python train.py --train_examples=90422 --image_size=48 --color_jitter=0.6 --cutout=0.4 --method="simclr" --isotropic=true --dropout=0.05 --optimizer="muon" --momentum=0.85 --orthogonalizer="newton_schulz_5" --lr_schedule="wsd" --decay_fraction=0.3 --weight_decay=0.2 --adamw_weight_decay_other_params=0.01
Rows from block 2 of a small self-supervised image encoder, named by matrix and row number. Rows with one number belong to one neuron. Each number is 500 + 40 x the weight over its row's rms, rounded and kept within 0 to 999. All counts start at 0. Numbers have three digits each.
After each neuron's rows are labels from the 100 images, of 14848, where the neuron reaches its highest value: "colour at peak" is the nearest of a few named colours to the mean colour under the peak. Only what is clearly more common there than usual is listed. The data: photos of plants and fungi (iNaturalist).
# fc1: MLP up (model.blocks.2.mlp.fc1.weight, 640x320), inputs 214-319
# fc2: MLP down (model.blocks.2.mlp.fc2.weight, 320x640, transposed), outputs 214-319

fc1.176:482452515532546521513453495461522508494529362587503461537513515515519423575515430486483515552480532484471494574442523457526409529512532503526536494467509543644655558478504521481454529509508578477538476509519522512515525455509564505512492504510507495507531498328503415473479546456468537460490480514435553539490467483492
fc2.176:508440403547522585538539576493514529478509442530519492470450470511501524574490539552573507501510473574490506522514469484504475505450539508542482471542480452605474496545498443527379488471472465488442521466483521488457427544512495469483470547477463509458524441445533449453385537471536454498541464482527500416512488451508
colour at peak: white; pink

fc1.429:506500440467545529550507546586484458542485575460517417494436423461507546541483558489511528533524469469540489485492527517529543520478552574465473573512487525526512533586515520484493504488498437491488463446526414490483466441509454440452560507566521482527500487457499404496527456463566483499487416508545560565527471519522
fc2.429:504511501554538515474481523529437538489534438420548541494448533452487541565509448526452471508499554556543492494541522475546567570540470586470500513521511460411508517495527446456575514502537487505531507479416493503463466515455487436559438548499474537529430463512543512520558467539462546481522500507446495495553537468521
colour at peak: black

fc1.392:455499440527537580483475570502527550494464556495483525471480559557506543532463515560492519546564545519523533521478519494427463455552558511493526550446504524507420479511559493483519523560511402533490462504489536549486524479529506480441546476553518522494445489533496517529516547470529472530464493500485483509442497482511
fc2.392:446494448508551519574543504588478597452481534480595601492516538479587416500445478449451478546556544532482503465531511553507478524443504426459479513552493530526541486481479568484564512487527526490596529432508455509508611487444538472463495546454461443522480529500458539482495444510465483530461506481492562502539455493458
colour at peak: brown

fc1.543:516472462508459421540547565583533511498486506456481559557489459502535429503507488487479516453525525503538517441520524480465435475517510442426470517502462474373595520497478433513442510494537554482490424496423513539482482575538522498507406533515454529504493446518467490476460501573530568469520492426510522474500535523545
fc2.543:469490439517512505512466526432472557526430444501464521557516513462464427556552493514574464529474486498501498575481527466478410513478536485500539504493555527433466550467456425452438449438465460529484522503540469548531516445499535456476481560522406461499349512526514550503477530582460505555475547542475419478480493527457
colour at peak: black

fc1.462:464518530542468495496534548594531444541489501504498481495459458505522546397493496510438496392544506526528497435549573459513457517477558457521572560481499482503498508574536511509558499556547484522472416507539512440517448519501523476426453490538530487513538457506494469533473415507463502469483574527524491527486501527517
fc2.462:460426547461557577470510470479492530536545497457563506576499565561482463500479511441483459431532504465457497414532553553472522530549429535510507495486460451476572505525497479410499527503532519479543527539478507428446543461555411546448480474464538467516482549565432391521498524505575514467505564504443484488474489530508
colour at peak: pink

fc1.109:525513575461474488498555538474455507524437528504556506511398490387550491464498542462524554461511552459538499502524490482495565440456465543521497501523527490408469517491537492460510468525524436483454530481441449552507403498512484500562518465538546547502505485541506562470550507503502504521470495467540530463440563548478
fc2.109:518542533555501476480469536515516454498499489486439577526543513463538541538512501551462513493496525508432445496515492504533520516554489559505468497484494470463498491456513521509525459542461528595562511567500495556527474484478492566488472489509508419484420566474501557521434455560475509535457474449490447519535438567481
colour at peak: black

fc1.483:497522480534540480506451477492494509461484514465510524445516451478565387550513444554519505466488529524493483508538468564465451450462441496428466454534503464408475479443497412458479443527482497481432518520594503514552587444611513490522505540560467495410508528422606483476556512448505500451522468490572554486500474480478
fc2.483:479549469503501478477537548502496517476437441479454552491487473511462547507474445526478444446526504512463462543537529420487447493460503526607513480444462486439547525499484562515432485593511482504501576500441495514456443432487504503490485555559540489532485520504464485569448491527481519529554528498465485452528418506529
colour at peak: black

fc1.250:454450485417519535493515524478516436469475498530546465509471578475501475578456497520578558522476484529489506495533461504485547542467460449467606533489522539549522462485555533506449504496508481487460545578463524470474436514514510432541550520461548488467484489404431470509466492516507493502449478568544504460563532477508
fc2.250:397467507505513565486419532468513487500517470554486506546591466415514465490457447530495537495459449481511501484499533505417531505471488526518507547458634462577443509556413496521505524493460512428519527484475479422501535457499492413511571518529532520557499516518529530508471500548535472472532513520463472526415541444395
colour at peak: cyan

fc1.267:471524512539487502506439515509395472508563514487454543485437471472517556486519428494589488462554536476484553623468522508497486479546499496520526476514540538527492537453479494534528527521480530536475593476543482547486477550442485500507533523530564473482484487380502455466501490558424477492514478508496485450515510415486
fc2.267:519502509522571504517530456503515505487563533465500539469478499543495504497482520499488538427531495566475505503429478475532540520578439447558518382478518523530507445483489444476514483505472499510449546542529459522500483463513492563477468541450424556493532540569562422521485550576609452482451483493413497626541491479486
colour at peak: pink

fc1.589:436520455501501445561545536504433481565559506517498491560510466421484500599532497538524493555415538455488526477527478504533438534472475454509572540495475474576495477454457494495522491468466487502465543477509450510593486526470542535537544481535531485455551568464537430459554430461468394530523617522462506504541531486503
fc2.589:532445460556636452538470543494617500502549489521483499549525542525555510524497443596516444496502530448566447536490431492535442541536465562437489491451486465533513555499496497518520510548483492495573486505508490470489517526478473459538558528476481569474558497527599428480496538500494453509562447511525511507484433472545
colour at peak: pink

fc1.339:610461481529573583449520515512412472524459469532482521477469537554531529432506477496499488517527543480470500498481489478467504446532499480465643523421476579503396425636527507542480499477483440495510425530475496512494557503408543526557484521493514500506543472443438470444512523515527495516506481567470508556484462505542
fc2.339:512467430484586544484541523549435568484497475516514520495570500513495503498465482495506563444494521545546466438502484481504465500480497450556505452552442467533488462475465451489503535585528515492520566540473492495488499517541434507510434494512561448459513496544495546576538464542478549485438442434504505498467484494496
colour at peak: pink

fc1.7:462535492602474460521490465393479531497527511499475544462511528474501477603473546570494478518451427586474478438525534562515574475551466439495431432515443527551403477507518506481493471541523574524534525491500471468509487515585551543478520498506453516464490598449450527464461433512523426512457488480460476574532497471551
fc2.7:547521556466512507478461550459469502530418439535572554481435570455511460579600489519510434483505575480532495461469450526447518536446540509453530469432480497464406543566506529508629496515488524507503544472556530507518415503527500549514474495501480500547633496474523506506474558570525417536510468538538463512483459543505
colour at peak: white

fc1.577:479477575525476445490482523564520477535501464447434535579495515530501509470510465512528422495493564523492423540435495437502538562498462458466480507493582494554538507522533491456482460462496560518483513470501465534602476492457441529481484564490482521574433479465490519568475427477472505423546502572488529534549537541508
fc2.577:476494599485490474561475548494507555449560555473478465549467488485539526445521511482535437523527475496573538499504488507529522489453486506455506534474448464498534485550473576502457519444495532502481501492495539555372505540483479529483527521491451459453499520533492497527526578478542455550408508517444464542434413507486
colour at peak: grey

fc1.421:460489470539474525542503542490406535572484477494481482439485525508472458487492481464555530503514516589546517520474498491558441519490500459520468478590468470497504481494502513421509437514454547456545552483429559504495572499425477430455453500499516535533541484481467611465527530508490528504465517456504507470513590530534
fc2.421:509573493531464503518495503498544467414471511523546520495441490476492487512534531532487502505435517528546511529498505454498495452509390544540562536440491458527509506521441478512488549508488500485405495475523459488512465492591527467570434507529507561501446558444567489515508512509543501492512431486525442511498482481519
colour at peak: grey

fc1.156:507511512501492474460541472495516486475550498440512539476463485418498499533466580581528582516564498478491549515498516421484522506434499466462481478491526502425499498431568519464482491485703497399543471481493515478503523503494592547493531504489516488531553555518454503480510466580483574458486463481514537569524390467497
fc2.156:480435515550495559499469520484514484497499521502495490424567529535502470483530555401462495494567492473438570543515484508533521539606507510499493493476513477527463466529453433415496409508573487472456489465521459545507457439514511518542522434419502483438497480494500455504479521471508510431488518558495533511556543459535
colour at peak: brown

fc1.444:507534524541536479478486529545412452562447483535483441492473598442452488509467495490504520505498525495474609435537506483478464526494547455541549517509526529491577471491526505436519494475511466545538566500501504541476501406517491498535537442535538504458554560557522413464571526464489497455518492489507452530521565554539
fc2.444:453505443554525474471522441543566520532508499538506523514540390441653478576505519486488480552526475452456486499499489507481431417457540525511515520452512486536505548491427460467465529500479491469519487481478428480562528459463482498557556424539523458496475519498522504487485395542429489485532554515543510514447478506455
colour at peak: cyan; blue

fc1.68:493541469546453516438458530492449418499459495437466450519503473578562497554529485527430455491499447483503561432518497533507532539499496541540486516467519508453494487549469497498441480465509432510468520484521483448491523494567532506504518442479492516479508415537495518547529532598449501562484542573484481464520482537514
fc2.68:461534513393447479522540488518550533484441449421488478569461539541517471493444466529532540516497494467550480453438562445435459509514526531494533533464460501489562526471491528540505483437497486472401561452489449520550495514429481474574524497397491541533510471501468553516488513513534573477464442435540501523472514494492
colour at peak: cyan; blue

fc1.601:491518498551456447545469570445511501535481536508458529502492553468542464451549482573532570487514443593510469461531489527441527461575468474544360554507514448530474530455514450469507517475486509497570478509537484450536508534520498482435544473509502482452496425474505517507515494545494538473486486479562474486503499543531
fc2.601:477470455510453504536518459472549513475504484472491451546562585502544475540560520496486470448530548467520590450463574553484514495503427496452529526502463507516435463512474498641539535501542531423510491410552506503482441518516493539478555466578484512469502547536515445463463495478572460507444606522533497501517534519482
colour at peak: grey

fc1.170:458511482476514483501515515496562476492547458550524716436488511506552518475503488533561533541474502530517487487532512509535479479444545521472558541472465435531493503443517488490452501521507517505448589499509493529497478488431487472565422519501496486527491496540505541505474518550496528457476504478487484478477482500438
fc2.170:511494503551491467487455506489505511503509482497518167498485487476461531492457480445536455468479492484483585481498534485450483501494508509443510451455566480519557562468491486520528462447476494466520459484425491552472491482557470488451526485573489501515523454547467524517457489534515508551438505543505480530522510526533
colour at peak: yellow

fc1.217:504494488533462486415486491465536453488460508563487471449515473516499453485481537478441529533472574401451531513527461486517513459500469482499501522465527530477461516520553483576484475555491500475493464611515576523520425531486492539460467533468502494465461514520536488510491512543364507520531471486489472508493541573434
fc2.217:463504473439475506501493486482528405481444469562513497498506488523477524530501522573541529511434519512486460533403499468542478519514513517508524538539430488495477484579543462466511531440563517435474538429493489513495548503584495527490449524492458446519499509447547484500498560535516559514515538490538532500428522504475
colour at peak: grey

fc1.75:521479513509506542477509489489451418516511467493490504422516486445464499496503520521527495606423437545492491522549570526505510504492520460505483542525481442576517515577561524519485507485514514521516535465544460514421563498520535564462586519456505486545528547424455478519484558509496493387510516511511525436473534539487
fc2.75:461520479525479493538469511482461517527525512479517494429517517506527513497449543486494504584462519483519460506470457447502467472496483514558490492529474465551428547554456463466471476514500457502486560465452544502498416461501428536572580557506521463493548438467490485463483455505541445555480457535537515527586409489457
colour at peak: pink; white

fc1.597:483395546510570520455422458478498492507501498561466464428523534495437550571484498471513469551483532530461538466498532484487531516503500495497543471513443485478534474506482595551539505521452533497481486468487523514455524432499453529467464493531456550585468511439512496502533493425520457518476447479423520585509491448517
fc2.597:551438485501551525488514544490529489454515527537529530521534488497521492526501482434530491445472515501509481476463496493474506567497554441479463479428481515555491396480495418523495583459446506478511415545483479567500471502497432584443460498511514582414548534517475460480438470502578537481552484513469493493476519522505
colour at peak: brown

fc1.431:437479508562509571541439533463516474559451491552470528488481494443536486597485479503463519525479542505474472479459465549535512533504472516579490516515472514566483435511479554486540518477520506491505479480464556492568543422620466513534481476532517493447529469485531523525517511498459443526465512511500557519551538487520
fc2.431:415518447545487514498495527506494464430450544448543504448553543546595520518519510508477510555496488584476518475544506438464591514518372449447516527512567500546474435448458515496526497464472451532483473390522519484479483502435529490526482546489520478538564518480525479514470512520485491485494459520462503538579493495425
colour at peak: cyan

fc1.311:539515487556432587492485550422473473556468405505486524454520527557449569481526469539529584507459467494507456506503505513484523497478503582570508496536503480651640435496551462497520503451482547496502507494514550475503500525406500413542490474535530532495522570373537535487466443588534485445488462491490494517525518542518
fc2.311:543463511642569506569484486461528459466543578514511498410528456468493495467518506513527593512485481522453518462482433479453534493475532487573508499470479487597473463557423517468462510478522458454532506480528443463532523447564509445453534502500489505521507487482589507502500524549543463550563544473524553495522485500416
colour at peak: white; cyan

fc1.313:457483441551502580516424566490492515449524509501428511516524469603497474411529541497501415484476480503487483522505532538518456458453554500467502536481472509411513445504519524480524493493469522525500469531501518516444479474574519457517500535480510461546504475520488539423496501522534483476500555459485562480503476495424
fc2.313:493446457513539479494571616451495597426491518502507529499565519540505452473493504465456451542569493485442517504521474522580453519497508514511503499490505493502484462449485466480523455459573506554560473453494481509515545431450506497468548503441558502444536491493439517510470496520409458545520427525472493496490501503558
colour at peak: brown

fc1.443:467482468486608476493432500450508548512489500469493558489541494542507479480513482560465449479526515531487492568515512470503551477475517544490441501487488504503495499509504550441478517490501628547442431501540476539611466432463475520439522479469512501486487464476571473527539539508455459433536486509513444491498484430484
fc2.443:478494487488491483509503493544509492428486541467456526493448501515470511474503465490447476497567507579443504461412477475524482499441466481379536454530540553467456483485522495559487552483459533551544482505484440504449584442500429518505508482498499548504453500587534512510490427449511463532496488536488392486540486441501
colour at peak: brown

fc1.91:515538479543514505500504503369492538556421522539510533448537461465562453539529509429509499524460467468479496443444538448476484492494516456491497431487493460621492504490540517491480493518474493505530516520497508503519577474461553557473453555409501499573535599600502555541484550496499493435504538518491531556525490529499
fc2.91:521477477560460494566480531505505526473477496492484467485501489486489487525476509484535496487452524441534510472500510478438534505471424543436472461519556474630384521500454485501549486472495507506511494415528560526544432525566462495550489548494487493469583477455562523484460530533518492546512450425514512522509471536479
colour at peak: white; pink

fc1.633:544512506563511567539501509625506543530540528519479507506507428507517469517534479464487480432493470495518528423487481556524500470391473506520464553481502599437494489455488476461524467462490487503539478459428506464479527399580525521483541506455488528482469519594520530534491483520445490441485493472613554491466531504493
fc2.633:536564436491570535502551547477458512523477481507501448547459508525589455474522470473490504490486535526463540531518533550491476529527490492510468504536418449399534549525483513430534519505463478480451562501519524482498539400511512500503505547515474470507384500459487507556472492591463520515486527531419499491482458501524
colour at peak: black

fc1.205:422495457580505485449553515575488531546473553521490514516469488460513436503530482537511514495450497538541535463479517511473503485515585427456462441469457528403485471471537512521455497492496561525514455475524485432513509495572491571479529503574509511477546564577472479473457438470539548571461483487475532506523490424480
fc2.205:465620518473501572524512483530529532547497548482531515597460560532470510535488485459489473556572507496499537554488563524488544442492433548472545467482484494497560447527507490513461410536491501503485532461541517564495457437523457572560495426464543524528498462522424537446502570506392518408572571474486514525515523450508
colour at peak: brown

fc1.17:505614564551475479373476506507511495471474538514473480470538490494453506506535527525515579523480427503570554519474515512456479502470466533458504478540380531527478529509506480576468500434509526394474512375486541556489471487501457504403488552501443511434540491489490553540578535532527490472517475474509504459593609496491
fc2.17:513448423529538515637428520483477480541497534469515518547391566578535512483560482466549558501515488446467452515538502518486511491543543420537522535499636531480487552517450422439515519474563579436564440531480496485522536501528509523547557635513470432474502446535471496524499494478467552534495544457495457493493484492466
colour at peak: grey

fc1.72:457512467451442519526495516470463484539503490517506504491496456444451525501465486474543531499543551527531499467534482525512475499443476521485460478479518513529489514597573510539416485472503385465520436545519497534537504499443452563510566476495527483518570424421548560438414516533517516492529480519562452539486508481531
fc2.72:508492526601501475454483502520515517528477437480481529480518561491486565484491512486484488501523537558554538481506504424477524514495503522529536512511556494514506519487457521422563469487507483502469499514429515512474530515435556531469545542508557402546508526504537504588517499600550475428561536580444516521482469519444
colour at peak: black

fc1.152:514528512482436519506544449544539459468482474523489441506446449474470502453491512523552475523561451521472589531470496497497543502521538523513482539510540427578551515518555510542518463484524492498533493474433474495433522483488424590433569488423486468565505453421420537493503406582511558485477498509529528515494517497569
fc2.152:435530533636488497435487478488488521481514506505390531460516483472478509509469602508537423449528492552498503412514504468503600453466487503533492516472481433574468531460452521474452520493508451521390535486493487480524455455450496520562533534477470456503514449410447558547514558489491502595451463517449512498485487489446
colour at peak: cyan; pink

fc1.563:498482500496436476513572467458560520516495459567490484591509523511501411552494402482504524473508501552468538474495509503509511567537531420548499472499516564631619521512425532493487496471473483471500545426506508511511509506530495465515420515552501438440422538435504541497399511486537535488542480449465510506458496506485
fc2.563:509483447465470538469456524528524494479440488563467523552476526531501524503496528476536572469495473540493564466490481460465533523492488438439489477562450511573447562538535529531433516463540488471498450530467437485439486499492559487502423551483519525536490520474486519450579487488452477512536515489497519453513529480453
colour at peak: white; pink

fc1.419:517507492478587578529498507415487483542502521488488463517514523551480504452549470538483552452522503509485528491573470536478558540503495454550423466499499529582463480435453502500589518469553509506591552514586513539522469490472488461431487531500520530451513571541480581506460436420476542509484478461505421450552475467460
fc2.419:483508488528514574513547488546468522454513582497480516521488488434464501444578544478483586526500536516502525459418475532548547470476504462503509444540482439574508490498533511474480521511466505492453543517444432514485518554512477483499518460472489549510492442483532474542547535481518480534479437463465554479518495473508
colour at peak: white; pink

fc1.59:447489493429514532462550504508555450543423593478514455468493474470528479537482462526509530477500509479545542503502518497520569460434558519506629553473472446499500507470541472502455535525499537489493472461514460519444536413601518479514539441530486485525534509489525518493533525496494506541445359504489489438477481534456
fc2.59:580507558566557514598544512514503483426451458535460572465491579512573451526546489503475523481430535484504585536486468590462528527459517546486478463458530521482468555507475528527580513494448494570587501519442489449511440543473458484514476490507560501466447539504499598502483563518461473595519490473483449489535500463475
colour at peak: black

fc1.54:545518527545509518509479417544484492422497496534565491457451537469463532543537471556499518491527468496492482521559506508521571532562539484480543559516526524515547494496528521540505521461475516493543483473484580449475472527469499387445507532496426450525484528537489470452469525546546574493485496473487541566488459463562
fc2.54:468545513508500455551520466446473487458559448548506502514487457515523546496442467527531487488502487466526433526536500538467521455480469545538571562408429485479557529527535462478504450514553583482470516507534454493498511475567534429598492589510436467409540570521495431488502604498578487498448516505480481483517522521478
colour at peak: grey

fc1.520:467453491539513499394518469515538487462473526494488486540490472450501496542531491574512456505523571514480483513509538524490490506508514505498547495507444488531511509460394517465503459497518498511480498496496435489435566476459482591465568476551499496427572577520553468502468510505556507553440463513505491481500598501557
fc2.520:519532442524473505523514547504514527396551479495549448515499538522528489545500523479557454527491524461491546481502557482450513498530477511455557562547572480521485509523563474509455437512474516534529578517509600465541471511591528577588534462481489508513496460500528521469517486446432456447564510441539508499445428446505
colour at peak: grey