config = dict(
    arch='convnext',
    temperature=0.3,
    warmup_steps=130,
    weight_decay=0.2,
)
Rows from block 9 of a small self-supervised image encoder, named by matrix and row number. Rows with one number belong to one neuron. Each number is 500 + 50 x the weight over its row's rms, rounded and kept within 0 to 999. All counts start at 0. Numbers have three digits each.
After each neuron's rows are labels from the 100 images, of 14848, where the neuron reaches its highest value: "responds to" is what is common among them. Only what is clearly more common there than usual is listed. The data: photos of plants and fungi (iNaturalist). In brackets: how many of the 100.
# fc1: MLP up (model.blocks.9.mlp.fc1.weight, 640x320), inputs 107-213
# fc2: MLP down (model.blocks.9.mlp.fc2.weight, 320x640, transposed), outputs 107-213

fc1.26:499525463547510515539474448513415500492442563463547557604545563497553468471465486427536560523506547503435421518387512537572459526414529551488434493451485539480451610504548498477481553537523507518522549469465373496505465497507527464492520516498497515488497621552450540555497467477452566501513424493506549433631543516521449
fc2.26:534465476530477466411501528466485484469506464576524494599511479507480558486548536533496478454542469546556659479540493394515523577612456590475510486446553525537439457505443519482386483501501443560594449491533519452471578519511520522465512467394558516520607460528508442465473494531473448473513534446528485515572472515492533
responds to: order Pinales (40); class Pinopsida (40)

fc1.585:549569482504426544503509467487520497477523506463476551452541507502472598527522683509500478389574483480574508573498428414458561549406452539476607504577567410504551414448447522552496498542537511547459575494571593552487539522421450559432477459503510501474452514511514466452580459424444512454504477510532542466529530461557510
fc2.585:470491531490642398443378529509498538458522524464489545484499513498507474473514523572477459600485519554650525553506469451439507549495549586517562461446509443489437441448454541496573477604417447438502420465493476445480545463488516511521463524533550468470588502388570528459437542501508434507499600539437572528439574503454617
responds to: class Liliopsida (28)

fc1.340:488517485539513475504478468555478552473534509490453485527544509375495501499495396426518543503408553551409483490465481482599427510475437509470478537527600594448456522567442507414454426371542538493526476546519423438538491496469512544493455562615522506458549503588448544575460495495476507477502561600552463537556643496494375
fc2.340:554471505445515486399572483473465433548548478503547496484442431482489433463528511530527554499485395441515441512531420611473627515478494571491521507462523508484517482484446587545484413500496547489466410547547524502434483586425511536489507425497564413460534539525534494515409485475503421478511481486495456519581585483536501
responds to: order Pinales (25); class Pinopsida (25)

fc1.610:506565436438460492524520445432380533557520466574529446464508588373511553538506490461521506463481381516469597472510527464398460512517558450489552566598451499514489510509510505440534537467522519515541465494492517402468391519532691466499554534535473466521490604512563556494500481544492509478450481512519357501621464556383574
fc2.610:520484531640564474473552505526454516471474497513556530534572441511533488450514502476501533536470515472487595456513505558400606547549529452429486512543486544539521577556461472478520499530575468556475479510532451515520526461520493458521591422420460510539468571520533442572467451517443593435465496492448522495425507423401452
responds to: class Liliopsida (27)

fc1.281:436527578542487532430532526534430465458485438519498440481499371466467490596500431603494582439530468473489502530498481482556563469552487466466506494433515583532511476532540494497543417512529553448541463523491576549511440451573394492521482498475546487541530571595480506487466500467509425441462598487451417512425553532372464
fc2.281:543426616463561531513509481525434461464384467485556459482494558489531546407514497516522522494574533503532514538446456464390535568495539434421572484452488489444532562666436541480548504479554607475521495517473516476458551495448482438430482486565527499490517460568454497484455510398495504522535355510399498464535590507456526
responds to: order Caryophyllales (28); class: Liliopsida (27); family: Cactaceae (25)

fc1.206:514413482440569590503551454465556607544563489498476441472516376502362440467550473527555601390519439522466547518538543510556418548468469522403499572389541447503526464592449507435506507481523497462508553497480494477529557525483441480473495484461495462522505473431564490526519505509467548496456488464560509577640430422499455
fc2.206:466492416557562397474463499511474458506547421457531524565554516511535500523525515542552545512454509493470539448524524477462551429509462473562389485549562476452523598531468503364484607514574475562492490514475493400465533552587498403481501459479451472422528589475566486448519406501534523476490389499513474506435505436464426
responds to: class Liliopsida (28)

fc1.553:497491442534460516451515481496529523464504525538518395509473545472531514566440529530437450380480539531495457448496487497495512488482435508504565530417570477493494560552560408527462443488478485460503667542539509505536508410464469530460471519498499507525530413452549503523542502483557503555443521521503459549482477496468473
fc2.553:550497508511444539497473534437548531477500483538502471558519567437532484523486532469508409483446536426589572551491509534547455574436565582489496526529516412495454527471499509394422532423520516467567434466529433477509499457489457583439404507463510540501557490553590553469605492512479489514478567510433447554477519540579463
responds to: order Asterales (35); family: Asteraceae (35)

fc1.447:515476484499471558499419465496454479443523447408455488480582501442551518514433500610491578438564409467468478499505462583453527516492435483534475473497528542635548429423489514452460437546459578439489518543529491490607469482433407560474475488457522501556448584559491421491513543580514445457483531490496545469533459538395509
fc2.447:506492501481532545496479521442462479505485412512542447522559554441494546478387516450446425488536526509489466535496566550453492576496562509490503432504424496504503539570534484497482539463655544476566514461524555433488464459445502547466526461532464501455444446557408564492446491335485452474554396491469462508543477528452592
responds to: order Caryophyllales (33); family: Cactaceae (32); text has "cactus" (27)

fc1.284:478470704586445545468518506464515527458380422480478418523546503535601487432574523478531443561558445499448523544577455462408455513556569513504482454493555525448578532493427549431425477469423555412545469537482545498611530485467593527495460453425520475518476528501545486442465529532464507540569504415484493481355516439503521
fc2.284:475504496550567500560451480478533501465493486584550491523468509573484517501465609581483377441508495475616479495542412527459499444565544516469506533601536494413549546460467530484572482609441508491520436513578560440469474508522481528497514512465424490486586517459458493494518526533468473447558414519493498533477636475467488
responds to: kingdom Fungi (26)

fc1.487:453555501497495498500469440479488480466526479493539453520550549387586472463468535439507540550529542526455520543579485498329551531520448547479573530572503528521488412556435526545488631481515520275460533504596522527572510496523553443533491433427489392502559465367473441448527545498538501519502386453515552546652508467438447
fc2.487:536484521426574478548466563522533522539565464517446488483539440435430391500468481447460517533456488530494514473563496571517499478464483402482527467476563411465492458449480566487588480482593435492463461491513582588534425532469518407473473515435526512470481561543455545486454568522438509470522581551511563490550519504544558
responds to: kingdom Fungi (25)

fc1.319:539448455527341494486500574468428468501485474483478513475542420360414492526559530510494464527598455557447460416447436463551492533459477550521549501490468469479545479451519505588492486535495535500459523459512395438516522412444480530520474465476622539587490621512475489561506549562442431538547515551516493539473444447464456
fc2.319:488504524446595563544478464562537484444518498459460452507472475407497579502486537479518437450608438478557511543524517584492537526472625498494535489435471408492516450519515583445611599391539541508540522478482509489472450457485391503464491496520555503474448442523401473360537487400541507542476536371506462452585489527533552
responds to: order Caryophyllales (26)

fc1.397:523537464545445564410555531562551504499470469455441462347454474438458533537512497459493487525551480481488579485539461457530565529439470591525556468452524491598501543507566475449437412577521502407555572449460516442560468470442466513542556433499567534489548518512433512531541556482581548481483555556441482481527531438393582
fc2.397:487517464500541485575499539477548486467481502518562479485510492529528579493375480540449448548562462529589365417540493552451520518519451495465582490468521496430518464549489481536556580598438551443451494429529546453587530505566523424538590443486498502617484493465421578465640505492485503551531535492563586592517514402468458
responds to: order Caryophyllales (26)

fc1.312:754439436506486573618493493462472507458439453441516438502433590508495458505468470556512434426534448486422494436494477482660421519506456549566668562539442545556494468510536509483521552504526508533499528507477427527496535498458470487528455529506544503461413525568515506478475500490479450527440638430418517488524448557596501
fc2.312:603481515423444589595448480417486532457540380511527519426579536535517554517511477543519441503439583510420475467459464527502427482462581484529557410611491550553495471477501481375540525528511577519459446555550508488461530467471595492529428522498483446482592569524565500584574426519449517520508605483494499527426431488606462
responds to: order Fagales (28)

fc1.35:502501453425436462511495471601429447491523536448444475443514490531564469555484523531505496565508462538459495490413516569406462464522504651494493530443371520514484447520536499508513546489569505501504517498500616545498578501537571453435470455536579514487519474572381514445437530494553559477500434519521465449523521509517491
fc2.35:452570541385543459566501552438555560451496492503412508461503483416416469507444512532602568501541513563510557495453535516592498585486534593476471498508469517501564553441538500612543547464469454459501521508512503607395492481556559519480499449544490540597481473552573503592515500502484603550453466429539570552562501469572594
responds to: kingdom Fungi (26)

fc1.607:438549501430491491477451481517501441518506505551457546515567476521473581526531558451517344536573446525601498454548496559495542511507536476418479462506505482476540457391598496404443477525430512524515591489559478407562537585448455492561429515415488491417520436400544445484556584578474501522513428545504462496462539535554521
fc2.607:510502441429459596538458531492415508447519348400482546502441542561607470512507548521437467499457526562411494606427410571549485510508544397513531412451509391514432484521496438467559479446470518537455468493461435496363524467537626469439526435482525485428494543561531501545445538476581498467540484540557472519498479517467471
responds to: class Liliopsida (30)

fc1.212:586448472464593442585432502497485442538439473563500501463508544547506483576476422541441430498469464498468558477482534563558588524467415487558490528536425603498446526493430434623521418500499498528478551415527441507562521515547477423530571466542520495519494454391505484455483510547441473515602450514506533550555485489490425
fc2.212:438531440447565534423561491498423506560481507576570488436431498456567519467502485499551490515576569542415503442542528472440611551602608567398521499478513552500414541506504538477529631489475535464489549468459567504505509494546487535517528432507445476501523531502541414436429524407526611555479584411430475557503444571490482
responds to: class Polypodiopsida (45); text has "fern" (42); order Polypodiales (38)

fc1.586:509530380505513494496480456512518447489645454492497560511589538490426523511486470478563445449507472361484483536485520508647506562392541532509500552539535451488382513516404504560509501515456483412450528523529438475504432612564535565528529540498493515447498552371475448427555474485477491511466445531524488423550475534459492
fc2.586:499550529571494521488425544497526520453513467399525585518508571440503368605493488501484494479526484509461536427505531543534454514507484428530458555454582518507562601501558470619537539522582413472489474468588499532535602481462552457458437486409468479495508573522548415553507435487512521518450627475456477485363485443455540
responds to: order Asparagales (28); family: Asparagaceae (28); text has "yucca" (25)